config = dict(
    model='rotation predictor',
    dataset='retinal OCT scans (Kermany 2017)',
    train_examples=98430,
    image_size=32,
    crop_scale_min=0.7,
    horizontal_flip=True,
    translate=0.12,
    color_jitter=0.1,
    arch='resnet',
    norm='batchnorm',
    activation='elu',
    depths=[3, 3, 3, 3],
    kernel_size=3,
    stem='deep',
    avg_pool_shortcut=True,
    widths=[64, 128, 256, 512],
    init='trunc_normal_002',
    residual_init='none',
    optimizer='soap',
    beta2=0.95,
    lr=0.0042,
    beta1=0.95,
    shampoo_beta=0.95,
    eps=1e-08,
    precondition_frequency=50,
    max_precond_dim=1024,
    merge_dims=False,
    one_sided=False,
    adamw_lr_other_params=0.0028,
    grad_clip=0.5,
    ema_decay=0.999,
    steps=9200,
    batch_size=256,
    epochs=23.9,
    lr_schedule='cosine',
    final_lr_fraction=0.1,
    warmup_steps=270,
    weight_decay=0.2,
    adamw_weight_decay_other_params=0.05,
)
Rows from block 3 of a small rotation predictor, named by matrix and row number. Rows with one number belong to one channel. Each number is 128 + 24 x the weight over its row's rms, rounded and kept within 0 to 255. All counts start at 0.
After each channel's rows are labels from the 100 images, of 14848, where the channel reaches its highest value: "place" is the part of the image that holds the peak; "colour at peak" is the nearest of a few named colours to the mean colour under the peak. Only what is clearly more common there than usual is listed. The data: retinal OCT scans (Kermany 2017). In brackets: how many of the 100, against the usual share in percent.
# convs0: first 3x3 conv, stride 2 (model.blocks.3.convs.0.weight, 128x64x3x3, each kernel summed), inputs 0-63
# convs1: second 3x3 conv (model.blocks.3.convs.1.weight, 128x128x3x3, transposed, each kernel summed), outputs 0-63

convs0.1 [ 98 138 124 150  89 149  88 118 128 155 152 140 133 128 152  89  99 167 133 187 140 142 142 139 125 137 137 177 149 133 136 164 159 110 102 135 127  95 141 132  92 113 102 114 133 136 173 160 121 148 120 181 121 123 127 156  94  96 146 122 166 144 125 123]
convs1.1 [ 95 132 102 131 147  92 172  80 113 131  85 124 134 122 172 116 170 145 105 119 131 141 139 101 131 106  95 164 139 104 114 101 103 121 141 108 131 132 129 105 133 107 110 155  92 109 114 123 125 122 109 126 119  99 114 115 122 112 124  72 114 130 143 104]
place: bottom right (28 vs 9.8)
colour at peak: grey (92 vs 22.1)

convs0.109 [ 84 128 136 104 115 145 128 159 143 132 134  95 129 153 138 132 120 111 120 116 147  82 111 108 145 121 152  86 103 101 138 110  83 110 104 109 127 172 147 128  89 110 136  98  78 117 130 116  98  52 105 135 124  96 157 119 123 110 125 121 144 106 123 161]
convs1.109 [134 159 130 130  80 125  97 117  90 147 155 122 142 153 159 107 101 127 103  76 108  88  93 120 129 115 102 120 143 116 126 129 138 124 143 158 135 140 125 164  95 137 134 150 155 130 135 116 121 148  78 146 129  81 132 155 153 136 166 130 121 113 168 131]
place: centre (53 vs 14.1)
colour at peak: grey (100 vs 22.1)

convs0.58 [145 115 103 144 108 193 121 103 143 107 125  97 133 158 124 153 108 133 130 147 138 164 125 154 135 138 122 119 146 134 149  74 156 137 119 147 117 100 105 108 110 173  99  99 157 136 132 123 105 126 158 190  92  76 124 114 134 113 125  90 125 138 146 147]
convs1.58 [117  93 127 130 114 168 145 140 132 104 133 116 101 128 114 125 131 143 114 112 110 125 124 136 120 157 121 130 106 127 131 155 146 114  98 133 129 135 129 154 139 130 126 183 105 135 100 157 130  91 123 152 130  94 140 121 101 138 125 102 148 164 160 123]
place: top left (32 vs 9.8); top right (30 vs 9.8)
colour at peak: grey (97 vs 22.1)

convs0.19 [112 137 153 103 157 114  81 160 133 139 135 101 133 154 147  98 108 121 119 115 126 140 128 158 157 145 119  99 125 112  74 123 157  73 101  56 105 120 104 102 158 125 115 148 109 140 114 132 107  67 109 151 122 106 146 116 129 111 117 142 128 111 139 110]
convs1.19 [160 198 126 142  97 127 131  96 126 123 111 157 129  99  91 133  86 116 125 162 125 109 158 156 128 134 115 134 132 130 119  76 112 110 143 123 137 143  88 126 126 154 125 135 174 144  95 159 129 147 102 130 113  91 143 131 141 100 121 161 113  97 112 127]
place: middle right (32 vs 11.7)
colour at peak: grey (100 vs 22.1)

convs0.34 [135 124  96 122 135 116 147 117 159 154 138  87  78 162 108 139 151 135  84  98 132 101  87 131 124 150 126  93 163 106  89  73 141 132 132 116  79 135 101  97 140 116 142  90 118 141  97 123 137 136 140 149 128 108 132 129 139  71 133  97 125 118 114 116]
convs1.34 [105 100 127 129 118 130 142 109 142 139 117 139 118 132  78 129 145 110 182 114 119 117 121 153 138 118 138 141 104 136 124 141  95  71  98 119  97 167 109 139 156 183 162 151 142  97 189 143 137 135 150 113 108 146 127 112 163 174 150 124  85 136 108 120]
place: middle right (28 vs 11.7)
colour at peak: grey (94 vs 22.1)

convs0.76 [122 130 122 130 146 183 101  51  87 129 104  97 125 108 152 110 150 122 137 109 108 143 103 133 124 149 161 156 145 113 114  98 126 151 126 127 123 110  95 112 133 166 106 134 123 126 148 133 178 174 115 131 140 135 156 111 146 119 119 175  89 160 123 134]
convs1.76 [167 105 161 120 153  85  91 100 143 157 130 113 161 210 125 117 133  79 128 113 110 152 129 132 124 144 122 148 128 138 100 112 116 121 117 140 109 113 170 100 144 139 165 102 136 109 104 116 148 128 121 135 108 149 115 138 153 132 161 122 154 167 137 156]
place: top right (43 vs 9.8); top centre (29 vs 11.7)
colour at peak: white (82 vs 3.2)

convs0.56 [134 125 128 161 118 139 161 131 131 114  99  92 105 107 138 109 112 137 127 148 139 110 115 121 128 112 119 107 132 150 143 141 132 134 178 113 107 134  99 128 104  86 142 128 128 140 179 155 133  50 125  95 132 100  90 100  93 162 178 138 105  92 110 115]
convs1.56 [127 124 134 100 125 121 143 171 108 138 140 115 142 170 151 113 136 125 192 127 122 102 120  97  84  99 149 115 145 160 144 108 162 138  91 153 109 130 105 128 158 146 131 134 128 116 134  99 151  33 106 140 106 122 137 135 150 130 110 130 179 129 116 130]
place: bottom right (47 vs 9.8)
colour at peak: grey (53 vs 22.1)

convs0.35 [121 146 121 117  94 162 111 103  84 119 120 105  95 121 115 188 113 138 144 135  92 164 200 136 154 131 146 116 103  90 132 123 111 126 165 122 115 149 116 129 149  98 126 111  88 121 108 141 104 131 144 120 140 124  82 141 103  91 148 156 149 147 141 139]
convs1.35 [107 127  80 145 115 141 152 118 124 106 117 107 100  88 164 134 128 113 141 123 121 121 130 124 129 121 125 132 114 160 125 196 105 104 143 118 158 130 186 133 148 162 141 174 121 175 169 117 133 159 144 115  84 178  90 144 129 133 146 144 123  96 174 113]
place: top centre (40 vs 11.7); top left (32 vs 9.8)
colour at peak: grey (100 vs 22.1)

convs0.88 [125 107 112 123 140 121 107  91 106 121 109 157 113 162 126 129 128 107 107  92 125 122 114 123  84 164 128 128 144 122 121  51 129 117 130 123 107  87  89 117 146 124 113 137 100  76 135 133 116 128 168 129 146 171 111 119 110  97  92 154 149 162  86 139]
convs1.88 [ 81 128  98 136 165 151 126 128 115 149 128 110 132 139  96 180 159 118 118 146 106 164 122 140 154  87 124 165 111 107 156 180 101 160 121 146 154 157 149 108 125 170 126 162  86 162 135 115 127 132 116 100 153 151 119 127 130 166 164 130 113 110 127 139]
place: top right (38 vs 9.8); top centre (34 vs 11.7)
colour at peak: grey (54 vs 22.1)

convs0.45 [123 146  79 135 108 133  89  70 115 112  98 101 112 124 164 117 144 135  98 135 143  92 140 109 122 137  98 118 135 131 161 117 123 116  93  76 145 100 131 110 120  97 116 133 108 129 139 106 135 120 135 123 138 164 147 102 146  58 137 150 145 140  80 148]
convs1.45 [175 132 114 135 104  68 124 104 119 132 135 121 154  97 208 116 145  87 146 124 117 162 146 149 162 119 125 119 133 138 125 143 119 131  94 126 168 127 137 148 163 139 116 112 115  95 123 119 132 147 127 136 133 143 143 150 129 102 104 189 154 143 126 183]
place: centre (42 vs 14.1)
colour at peak: grey (86 vs 22.1)

convs0.23 [137 168 107 117 113 174 140 142 164 132 145  79 146 105 131 156 142 128  94 122 140 132 132 118 153 122 147 108 174 108 148 134 119  86 168  82 109  87 112 124 121 162 108 120 126 157 100 129 123 148 133 181 139 119  90 130 114 160 143 148 142 133  81 122]
convs1.23 [140 132 126  99 153 128 128 137 135 139 146 164 119 133 115 103 162 128 120 141 121 129  81 105 133 161 106 140 127 114 152 159 110 106 153 126 136 139 117 156 164 149 119 115 114 113  82 108 115  99 119 116 131 185 120 101 115  99 104 126 161 182 154 122]
place: bottom left (43 vs 9.8)
colour at peak: grey (67 vs 22.1)

convs0.64 [129 113 120 109 147 109 130 109 154 135 102 132 103 150 142 160 148 109 130 157 122 135 138 115 124 113  97 192  74 150 152 122  93 128 108 213 131 154 122 148 136 171 127 140 161 116 115 142 102 164 146 115 115 111 101 121 121 120 121 134 127 178 138 136]
convs1.64 [127 100  87 107 116 148 121 144 122 110 102  42 116 163 109 128 141 129 130 101 149  91  94 134 121 103 123 111 121 134 127 132 112 150 144 149  97 129 136 126  91 103 137 134 171 114  99 142 141 104 127 135 142 125  91 108 116  76 135 129 103  77 128 157]
place: top centre (35 vs 11.7); top right (33 vs 9.8)
colour at peak: grey (97 vs 22.1)

convs0.126 [143 138 111 139 105  95  94 115 118 135  89  90 102 117 172 123 130 120  59  91 122 123  86 150 149 148 141 120 140  95 119 143 135 149 118 155 130 112 161 129 114 124 115 148 108 131 155 141 108  84  96 157 140 134 119  87 135 103 165 112  99  97 144  98]
convs1.126 [163 133 128 135 155 164 127 118  91 135 121 137 117 169 151 141 140 128 143 139 150 109  98 131 155 114 111 123 112 162 125 112 161 145 109 111 159 132  80 107 163 142 100 142 137 134  93 131 128 157  93 120 169  83 119  88 135 126 138 125 173 165 150 128]
place: centre (47 vs 14.1)
colour at peak: grey (81 vs 22.1)

convs0.84 [ 82 140 143 126 133 120 166 164 157 122 129 144  88  91 121 131 182 129 109 109  81  81 109 108 101 131  96  94 132 109 126 100 157 149 140  99 124 125 122 114 139  87 108  99 119 143 112 129 121  89 112 153 139 137 128 110 121 109 115 158  97 103 155  89]
convs1.84 [148 146  95 135 148 138  90 118 151 101 121 159 179 104  94 140 114 102 175 139 109 106 112 101  97 113 143 132 109 101 134 160  83 148 100  98 118 127  60 160 125 154 129 126 109  82 121 108 152  92 123 110 157 122 106 128 125 145 147 157  95  96 133 111]
place: bottom left (93 vs 9.8)
colour at peak: white (86 vs 3.2)

convs0.124 [ 92 123 154 117 155 117 140 154 136 128 158 146 122 125 145 130 118 125  82 107 117 113 158 105  87 110 107  72 131  88  97 129 138 136 114  76 148 150 135 106 168 119 141 115  84 112 120 158 128  75 133 147 125 101 134 102  85  84 141 132 148 116 135 123]
convs1.124 [161 177 134 123 118 166 130 102 118  98 120 161 154 119 139  98 155  92 126 136  88 161 131 113 124 114 113 130 104 129 113 108 103 103 150 111 131 110  76 106 110 170 113  86  98 111 139  98 175 133 119 106 155 160  94 124 140 132 131 162 119  60 134 143]
place: middle right (33 vs 11.7)
colour at peak: grey (98 vs 22.1)

convs0.18 [109 160 163 129 132 120 132 137 109 125 136 131 122 107 145 113 103 153 113 132 102 110 156 116 111  96 147 191  83 149 139 124 163 120 152 177 155 108 109 107 138 121 115 162 168 127 156 114 125  80 119 119 166  99 107 116 116 106 145 130 134  75 162 111]
convs1.18 [212 130 127 157  84  82 155 102 124 157 145 148 124 158  86 125  88 105 119 152 128  85 117 151 124 115 129 134 153  97 153 112 119 134 148 136 138  72 100 116 104 110 164  85 119 121 102 129 105 153 172 130  78 118 134 103 135 144  89 100 126 111 124 153]
place: bottom centre (31 vs 11.7); bottom left (29 vs 9.8)
colour at peak: grey (46 vs 22.1)

convs0.13 [145 133 137  81 174  95 146 171  94 117 124 164 147 112 126  98 140 143  74  85 127  90 121 114 140 136 153 154  90  87 128 103 148 131 119 153  95 139 124 143 131  97 139 105 157 130 126 147 103  97 107 142 169 142 153 121 148 115 111 135  98 124 141 102]
convs1.13 [122 164 121 120 162 192 112 147 107 122 135 115 148 133  82 164 126 128 133 121 133 122 109 140 143  85 110 161 135 133 143 145 116  88 127 123 140 133 110 140 108 126 147 194 155 137  82  74 127 167 126 117 162 111 132 115 111 137 148 106 107 115 105 144]
place: centre (48 vs 14.1)
colour at peak: grey (90 vs 22.1)

convs0.86 [ 79 136 113 132 107 109  94  99 108 120  96  94  79 107 176 139 115 119 108 121 130 159 150 130 121 138 110 149 145 115 149 157 110  85 158 133 124  92 113 108 126  65 124 128  96 125 137 154 102 116 149 133 142 140  90 131 118 115 138 167 167 150  98 125]
convs1.86 [124 141 110 115 116 131  99 150  92 123  86 116 141 143 166 100 166 128 149 109 142 143 127 124 135 111 105 140 110 128 101 137 120 147 161 118 116 144 133 126 102 152  99 106 154 113 138 111  92  95 111 158 139 116 123 114 141 122 119 102 160 106 156 117]
place: bottom right (50 vs 9.8)
colour at peak: white (62 vs 3.2)

convs0.5 [138 151 146 155 148 108 140 141 113 137  96  68 142 171 149 128 103 130 145 108 136  77 127 148  91 125 106 121 135 137 148 165 155 119 110 148 119 171  96 120 145 101  64 125 108 146 171 132 149 132 114 136  94 136 163 133 103 150 147 106 102 145 136 117]
convs1.5 [119 117 101 116 126 148 140 185 163 141 105 109  89 141 177  73 123 102 152 139 124 131  66 131 139 144 111 144 130 121 124 127 113 141 114 136 192 124 128 124 165 119  92 118 132 144 125 113  99 137 118  92  82 128 115 105 148 113 143 140 156 134 147 125]
place: bottom right (40 vs 9.8); top right (26 vs 9.8)
colour at peak: grey (63 vs 22.1)

convs0.53 [130 152 140 139 118 136 116 124 139 135 170 163 137 123 149 124 100 124 139 148 181 161  98 103 153 113 152 168 175 147 110 156 144 110  99 133 161 171 161 153 111 133 108 108 122 137 140 160 113 122 124 130 108 157  79 105 111 154 121 100  83 128 132  87]
convs1.53 [106 157 117 147 124 122 126 172 160 169 137  92 139 158 155 155 104 137 163 113 143 126 109 118 115  72  98 110 118 130  95 100 143 108  94 107 152 111 113 126 185 118 106 146 119  98  94 123 167 141 111 123 155 118  74 134 140  80 150 113 136 137 123  90]
place: bottom right (31 vs 9.8)
colour at peak: grey (97 vs 22.1)

convs0.73 [140 147 108 144 109 195 120 111 118  84 155 116 111  87 129 138 132 127 107 173 145 138 125 166 124 123 136 122 110  90 138  82 134 122 124 122 150 104 155  93 112 185 129 125 125 126 133 125 169 181 167 118  95 136 159 142 120 148 116 155 113 119 136 145]
convs1.73 [136 123 130  89 158 110  88  86 104 119 104  82 123 104 193 148  99 118 120 131 111  89 148 111 164 132 102 114 137  92 124 151 159 143 111 120  97 155 167 129 138  93  97 167 128 178 149 113 136 113 119 142 186 141 118 124 148 151 129 114 123 124 124 120]
place: bottom right (29 vs 9.8)
colour at peak: grey (45 vs 22.1); white (38 vs 3.2)

convs0.94 [ 94 115 144 117 134 151 116  96  98 121 128  96 124 130 106 132 150 105 137 108 140 110 143 142 119 147  91 169 162  98 109 123 122 140 179 110 119 106 111  94 141 105 113 153 137 104 109 111  64 101 126 120 112 162  65 128 109 119 117 173 146 139 104 151]
convs1.94 [144 133 135 139 157  98  98 116 129 118 108 114 127 101  70 129  97 123 148 117 101 131  75 124 145 127 106 132  99 166 100 121 115 177 118  91 134 124  87 138 128 149  83  93 153 157  94 147 117 122  90 112 164 122 108 106 135 144 131 142  94 121 129 185]
place: top right (37 vs 9.8)
colour at peak: grey (70 vs 22.1)

convs0.14 [139 136 115 113 113 161 156 122  79 111 140 171 134 125 119 132  96 122 104 125 181 107 113 165  74  77 120 129 113  80  88 134 122 151 156 156  87 171 135 109 146 120 117 137 106 124 150 126 134 146 126 145 139 136  82 139 120 139 104 147 122 121 100 113]
convs1.14 [107 131 109 156 120 103 133 107 143  81 119 140 109 158 108 115 141 164 140 132  94 133  74 143 105 111 143 162 148 116  68 133 150 157  95 133 127 110 152 135  86 161 153 147 105 151 156 113 139  90 134 134 106 111 112 151 127 135 115 108 134 147 151 134]
place: bottom right (29 vs 9.8)
colour at peak: grey (93 vs 22.1)

convs0.55 [ 67 110 129 115 160 137 115 107 178 150  98 103 147 154 166 120 153 130 116 152 125 155 116 124 124 129  97 130 127 135 132  83 108  98 132 190  97 135 127 130 110 176 137 110 150 172  99 115 112 115  91 167 132 140 130 144 109 141 139 117 105 149 145 142]
convs1.55 [127 121  98  75 139 184 114 109 109 121 127 152 117 131  80 155 142 123  79 136 140  72 137 129 125 122 109 172  69 134 109 101 122 126 114 113 102 116 162 130 115 139 129 130 135 134 124 119 151 143 109 112 108 129 107 120 135 123 145 129 160  78 124 117]
place: bottom left (41 vs 9.8); bottom right (31 vs 9.8)
colour at peak: white (62 vs 3.2)

convs0.4 [115 123 117 118 109 131 112 123 149 128 127 124 127 129 139 115 127 159 152 127 152 170 135 151 126 142 165 234 115 165 139 147 138 138 125 209 135  95 103 124 145 129 105 165 161 149 144 111 138 131 126 130 122 152 123 129 129 132 120 116 126 168 146 119]
convs1.4 [141 146 113 112 141  89 138 103 132 110 134 118 113 179 109 124 138 112  77 105 116  89 110 144 133  97 116 146 132 133 115 103 107 126 115 120 138  93  83 117 151  90 158 160 113 109  51 112 123 150 108 119 149  92 102 127 132 142 142 104  90 108 102 129]
place: top left (40 vs 9.8)
colour at peak: grey (49 vs 22.1); white (40 vs 3.2)

convs0.107 [116 125 134 169 163 132 101 144 154 138 136  86  94 141 130 108 115  96 156 137 138 127 102 137 134 130 110 123 171 171 135 153  95 129 126 140 109 107 110 143 107 118 127 154 117 134 189  89 148 142 146 122 107 118 139 106 147 184 117  77  96 129  84 144]
convs1.107 [101 142 140 125 121 161 107 146 116 129 125  98 140 164 133  80 123 117 113 133 125 139 145 123 153  79 116 138 124  94 128 106 176 125 151 125 114 125 139 126 144 127 130 170 146 136 134 124 121 159 114 138 119 138 104 141 166 147 152 125 136 165 131 170]
place: top right (26 vs 9.8)
colour at peak: grey (52 vs 22.1)

convs0.26 [121  91 135 127  94 117 107 119 150 121 134 148  93 104 115 129 149 151 115 142 105 157 163 141 142 159 115 166 164  96 164  99 118 105 157 183  69 142 145 107 132 121 137 138 137 183 119 144  71 129 138 120 101 148 141 114 131 109 119 138 125 135 103 105]
convs1.26 [151 119 113 153 110  96 114  82 138 102 155 167 149 141  63 133 124 148  99 158 107 108 107 103 109 131 141 139  99 120 144 108  64  97 137 127 124 143 142 150  69 131 137 148 102 105 140 149 134 150 123  94 112 104 131 148 118 130 141  77 103  94 130 131]
place: bottom right (67 vs 9.8)
colour at peak: white (94 vs 3.2)

convs0.65 [161 164 121 128 117  99 150 120 117 155 143 177 173 143 105 131 134 127 112  98 146 130  74 178 100 114 120 108 163 129  91 114 109 138 134  82 102 179 105 120  96 101  92 111 131 129 115  94 140 115  99 145 117 128 141 126 127 128 119 159 140 103 146 142]
convs1.65 [ 69 180 120 105 134  97 127 119 150 112 155 134 145 124 116 175 104 118 118 115 117 136  61 141 113 111 134 124 110 107  95 135 140 133 118 121 139 167 113 136 119 145 207 144 111 136 129 108 131 178 155 134 102  97 141 161 119  90 136 142 133 139 122 123]
place: middle right (30 vs 11.7)
colour at peak: grey (94 vs 22.1)

convs0.12 [ 89 123 106 117  97 125 132 130  90 113 148 154  89 161 122 148 149 125 111 134 101 126  83 148 132  91 125 106 103 127 136 125 108 123  98  69 168 142 143 134  97  99 116 104  88 111 133 102  91 128 118  80 145 132 166 159 134 110 125 160 117 110 152 149]
convs1.12 [135 106 133 127 125  89  80 144 123 131 108  57 131 121 151 132 158 114 104 161 110 152 132 159 101 153 107 116 109 139 130 122 146 147 131 139 132 137 178 121 152 156 175 123 116  85 178 138 170 182  97 120 130 146 133 153 141 136 166 135 140 134 147 122]
place: centre (39 vs 14.1)
colour at peak: grey (95 vs 22.1)

convs0.63 [118 138 107 142 106 140 127 135 138 105 136 102 105 142 153 143 137 128  95 104 111  92 108  97 129 128 167  45 123 131 123 151 101 129 122  75 144 141 118 112  95 123 119 100  83 125 111  81 144 173 140 165 146 128 120 104  93 122 130 135 132 109 120 163]
convs1.63 [139 117 100 124 138 128  99 138  88  96  98  93 105 108 183 140 122 130 148 114 142 115 154  84 140 127 140 133 166 134  99 130 115 133 117 126 132 113 152 143 132 149 145 137  90 106 164 117 137 104 110 110 106 167 137 131 157 135 137 116 148  82 186 116]
place: centre (32 vs 14.1); middle right (30 vs 11.7)
colour at peak: grey (77 vs 22.1)