Weights of a small rotation predictor.
Model: 17.5M parameters, norm batchnorm, activation elu.
Rows from block 7 of a small rotation predictor, named by matrix and row number. Rows with one number belong to one channel. Each number is 128 + 32 x the weight over its row's rms, rounded and kept within 0 to 255. All counts start at 0. Numbers have three digits each.
After each channel's rows are labels from the 100 images, of 14848, where the channel reaches its highest value: "strongest on" is what is common among them. Only what is clearly more common there than usual is listed. The data: retinal OCT scans (Kermany 2017). In brackets: how many of the 100.
# convs0: first 3x3 conv (model.blocks.7.convs.0.weight, 256x256x3x3, each kernel summed), inputs 104-155
# convs1: second 3x3 conv (model.blocks.7.convs.1.weight, 256x256x3x3, transposed, each kernel summed), outputs 104-155

convs0.161:136151092112141114145096172145082157142155136117101166102145122111157200123125108162077138092127157168107083138119119162066122123129181184138110104145064143
convs1.161:109100143117115142078079157158140142153152097184142086145084158146171123142133131143145162113112105133119145094140095128195146120091153144103101113168120095
strongest on: finding: diabetic macular edema (38)

convs0.141:126089135148137123118152120101135142101095132175093113155121095150067122139157144097147130113065132092108105085161139120142097090112141146088131105171112176
convs1.141:115144182095108105136117043113116113082106095115149125142120164125118062146141169102131175106107113120204157153088105183109110156108088130136127153182112092
strongest on: finding: diabetic macular edema (42)

convs0.176:130136107159125113136150125128080106140168096127096104078101110136141100064153120116099066131026197118137150140120147089143152161121204145045130148168113123
convs1.176:124104143141157107136101101134190144082115135109135172175125190128204066135074144162102167169149150152115090089122119112144137156107132163145114160169110111
strongest on: finding: normal (85)

convs0.172:175135127118132142175177110210128056078057136114157148153127142157138170126111061140087108096043111100127166177109130102109144136120132178109114168066069128
convs1.172:115076136078163104081036115091147092176094091134128152086095140175103141113190101131120126098160139153111102159123138150206101115110101088122155055133119182
strongest on: finding: normal (81)

convs0.31:130087098104072128116124167120141114117094152120077140087106056127086149075129175149129128166145090107130108093084158136104151106137123125143166139054084088
convs1.31:107125144125116095141133155149091117095161124096160129110186133109116104174141176111144075134114098133096064110160152123070090078121137156142110170097109098
strongest on: finding: diabetic macular edema (31)

convs0.246:137060091139139157125137202110201178136081149111121110129184117128158155117186134117090157166109219117133124145107130130092096116125155134223100117081147158
convs1.246:122151109120090131158110142108155138121080103174091139084096099101119075121090141155137121127155119103150164138124135104159191091123171139080160107074112159
strongest on: finding: diabetic macular edema (37)

convs0.232:153095098058168074174204127184113128181091122048167144171102150075141086155160119119126134145154124103151129129147090137064120138109136131125075126150133173
convs1.232:115117094156219117215139105099118138071127153076127144097113144144139113056134132088115163146137069173157145143101146171082153146175067133158111149056148121
strongest on: finding: diabetic macular edema (30)

convs0.212:107145133113146173145141107138125166115108138139175095103104145139217161145214171123079084152101171136183067107158116137136106120132105199110127113101108137
convs1.212:086156110114097090145083112115172126067093145139102172103132060165116142139098139118086110085121175124083163111105135050201153144145163070126158122131099137
strongest on: finding: diabetic macular edema (54)

convs0.113:129085141100109142140140088117104099190105160078165126106077075163121121131094102151175177131172119118151178144139143133162114160156109116191156115114123191
convs1.113:119098104109094122161118082142141136166096137179116123146122092169100085104155116118111102081167138163115163135139131143157109086112162108134140118137128161
strongest on: finding: normal (80)

convs0.46:159118161107138139106172126156125111119173153136161123149090184198155119112174128147160184128101165109099128196101090100076156113174138174100048187124094182
convs1.46:103156111073125085113123166120102133136157171123174136157130098096131135136132116072143126139110169140144126118125118140137129115125119132100118163117128190
strongest on: finding: normal (80)

convs0.60:151133120097126109137133166133132125088084124062106109188106151135071144114090106098226150109193160140112163109109122127063175139157103159158124123134141065
convs1.60:121205157083147143120099146113104124139116084109161105123197170092116160123108132082128128152091104093110133155092110119139155114135149089089139104138094123
strongest on: finding: diabetic macular edema (33)

convs0.189:093144161118128183140178100086166137125144131135175102136153146149079078128173132135143081184154110158164166147139143110167097141148109178128149096164110100
convs1.189:142163157142158105119097071173092138106126161129110180125155149068092104084138189142156121064141090153119127132095116153226067143157121097138105177157127173
strongest on: finding: choroidal neovascularization (60)

convs0.169:124091124142153119179203165095181101113185125162112093125104095144173112154129133110118126141142116138111119116094084176089131123134054205171106118199068099
convs1.169:111134089121109136175076178182150126138150058124083148112119155160144145137122102170100137112098178108108155119092134184158142097114213051146132145059154146
strongest on: finding: diabetic macular edema (32)

convs0.241:135127101068059120121114100105165092150159130148155121137140083150156081127172180105152127155199172111163141120116107200081106149050115125167124177093111110
convs1.241:090100111171081119147130125099108168135088082171099099077088215172130072167131115134129158084130152166125113123117157147152116129147135125130129079100091117
strongest on: finding: diabetic macular edema (31)

convs0.115:095109159153154168188127084148124069126148109099104082152138109137121086128090124165099102144037146101190133185137117116148146171158096154094087134152138121
convs1.115:135136188145247173129128140115166144094121105162114144138113149145140122116073103146180100123196106115121119062113082126187237019139189117127167111139144178
strongest on: finding: normal (78)

convs0.223:179137141160113158149074084131146100155063149120134017160110146114092141087134101098103099115142127120118117145112150181113177163100093122140142108115116133
convs1.223:150124121134114135118103219066129169153117100175119136099084157145094121172132143159200132178170071130145123078135121098082147116161107111111174131085144143
strongest on: finding: choroidal neovascularization (65)

convs0.76:164118143124142116143127113158121140093083121142153108150125108155145157127100099154116172059103120132112137107121136087058137116093068095100074147178135130
convs1.76:118171147149117124140127123192083104137145148090140169155099173112082058062111133156105197176065134123110073173180133183171119073130125146119148169125118135
strongest on: finding: normal (82)

convs0.136:135171082155102115120144155134071110112151173112173138063065102112133207124104154177164113090146111176106093137153164176153120081107110113156144100115095185
convs1.136:110100126117121177098167126068080085127110096112075099222104129156106169067141157146120144153129181088172156186171156110134140166164119133138156125118137095
strongest on: finding: normal (87)

convs0.226:132076156157098121081155064105124138156125160107088115085078098151134086164147183103147105151132138128131152079141115121127137106094171102162146123094135089
convs1.226:153189166149141158179125137107117113121146149139099157124061158123180096124117153141070152065171111164112058160082079144038124134165062144152113126143119131
strongest on: finding: diabetic macular edema (33)

convs0.183:112077155194095113119132156100089139143073163133126136097124068123106152063127060108100086091092153067147141124091207074117126071125117179155166071099129126
convs1.183:146139153086054138142125097106099104110131095134096065087136121136104181137141169137110193146212150063110078150133096119077117147131109110149160177044120140
strongest on: finding: diabetic macular edema (44)

convs0.48:101093116097150120077115085125099125105108109197143161159106189115187175189123117086123074081090126149107089111118105156156072126151199147119142126167096055
convs1.48:163139163090185101093154183122152075071155113121148133130134114133130088092143111144149104179123151102096135130116103132149166162156092110122072135126104117
strongest on: finding: diabetic macular edema (37)

convs0.75:143129083127148091155105108122150149121187141105126126154110157107184084141131143083128096152095095155156187063152122101197088114158174074112123148125130124
convs1.75:138139100109162114125092133140163090128122147126082182093092189095130143112091145152157122122167138141097118126142151175062076094139163112143112156150088056
strongest on: finding: diabetic macular edema (34)

convs0.137:137079143154128113136075092083097140108080120084134118124186105123086134157135146148155100079178132115135117125141177131120076122143139175108163163135136121
convs1.137:101150156159108125140120126142118098139101113179112139130162129107157072109090191099073222139117185118115119128100119120087083134114100160068135136062098149
strongest on: finding: diabetic macular edema (29)

convs0.44:103151161170129122133179105105129099107067156068150108095063126148082130082108094077151098094116079165139125165134141134173053120104143184135123065204143121
convs1.44:124093110146165216060138125153132106104144068114090156146138172179059120107086075144110104112153129070084120142140159218115084137184067104104143121061078139
strongest on: finding: diabetic macular edema (42)

convs0.93:108137088138118088147112090100150090095147132191129067117120117079107205151133172164075121125074109114130134086122172156132163098104124115135138185141082117
convs1.93:125105115152101126110153117167088154151100130110109156158113115115136152063152188171139146113109160137113065118108143066053119200125212099094103153128138130
strongest on: finding: diabetic macular edema (28)

convs0.36:191127114141136130108148114140097166180167107219130150081172118115160125132101162142084079139062122172151163159151144142120131062106144164192148135165105123
convs1.36:082118107142140138139103055142107128078115093099146072158190143124215122161085135101116148078154163117161114086131095150175149116099202097167087132118083117
strongest on: finding: diabetic macular edema (29)

convs0.135:157115064100161093107076082128106142078078114172064152216127091146163126123103127146181166149159168109133140138103098108115116108135125131103138176011183153
convs1.135:091157185148097204185144182127116119142100132130162112112107135126143153102112120149044167098141101117086128137125115132110159110125109074170163068119145166
strongest on: finding: diabetic macular edema (39)

convs0.224:151094147170120151165200122077102209144131170072111072141144136098115130171099104138130148130054093129128137173077186130089191133170178144085110108138119080
convs1.224:167145131162166153099045166104140085079137112135073118111120115139084097125148129116134074149130103090126133105098075160163124093117146123193121090074124099
strongest on: finding: normal (78)

convs0.64:123165118130095116086103102107101166132123173158110125140132097150161174130222142110103088106147110149096143082120122134140109131075115124162146125123142126
convs1.64:183112113100097118134183087125152121103119105165087123127064203101161053151174153097124166142077111174130130157182139158119156125144107164131085092134113085
strongest on: finding: diabetic macular edema (32)

convs0.3:123149161090143136122094184137089146176107180118135046154143119133125185153092100167141181158092153184117137131147149114154215143136155067132124121111136127
convs1.3:174151127154087158115136153096218144142075099127157100113088126158083147120121148078133136085182110150145125069093124070134127169103098092124138111191149114
strongest on: finding: choroidal neovascularization (63)

convs0.245:135104079146085123090149175122151099097081132135129150118083057141142129125133108100105129169105122092152142098135124142140120150144196191089110180119169137
convs1.245:093119114134156090113144130113163169142153165145178110135103146162121184143166125139064118183166183160120140100084119148081123136173097093143106080118075102
strongest on: finding: choroidal neovascularization (62)

convs0.250:121150096181107162178162154183138129136177134142110083084064128100102119147146149156147091100151139112095107149083165156065112101158167093127091133150150235
convs1.250:184115119106116087149130211129130128143103112047179132142106098162106128126100113170067103171139119122161142192164161096074117112160059125157182169149092121
strongest on: finding: normal (92)

convs0.14:080164096147125078086160101131175118083141167092074148160094165103128159130139142160174119132076113069192062139101086155084114164140130120062150148120120160
convs1.14:142080146120084132087178071153140121156071109189155156080142141157141127141136166125152154079085174105110119098108070152052104125098115193099080185159133119
strongest on: finding: diabetic macular edema (29)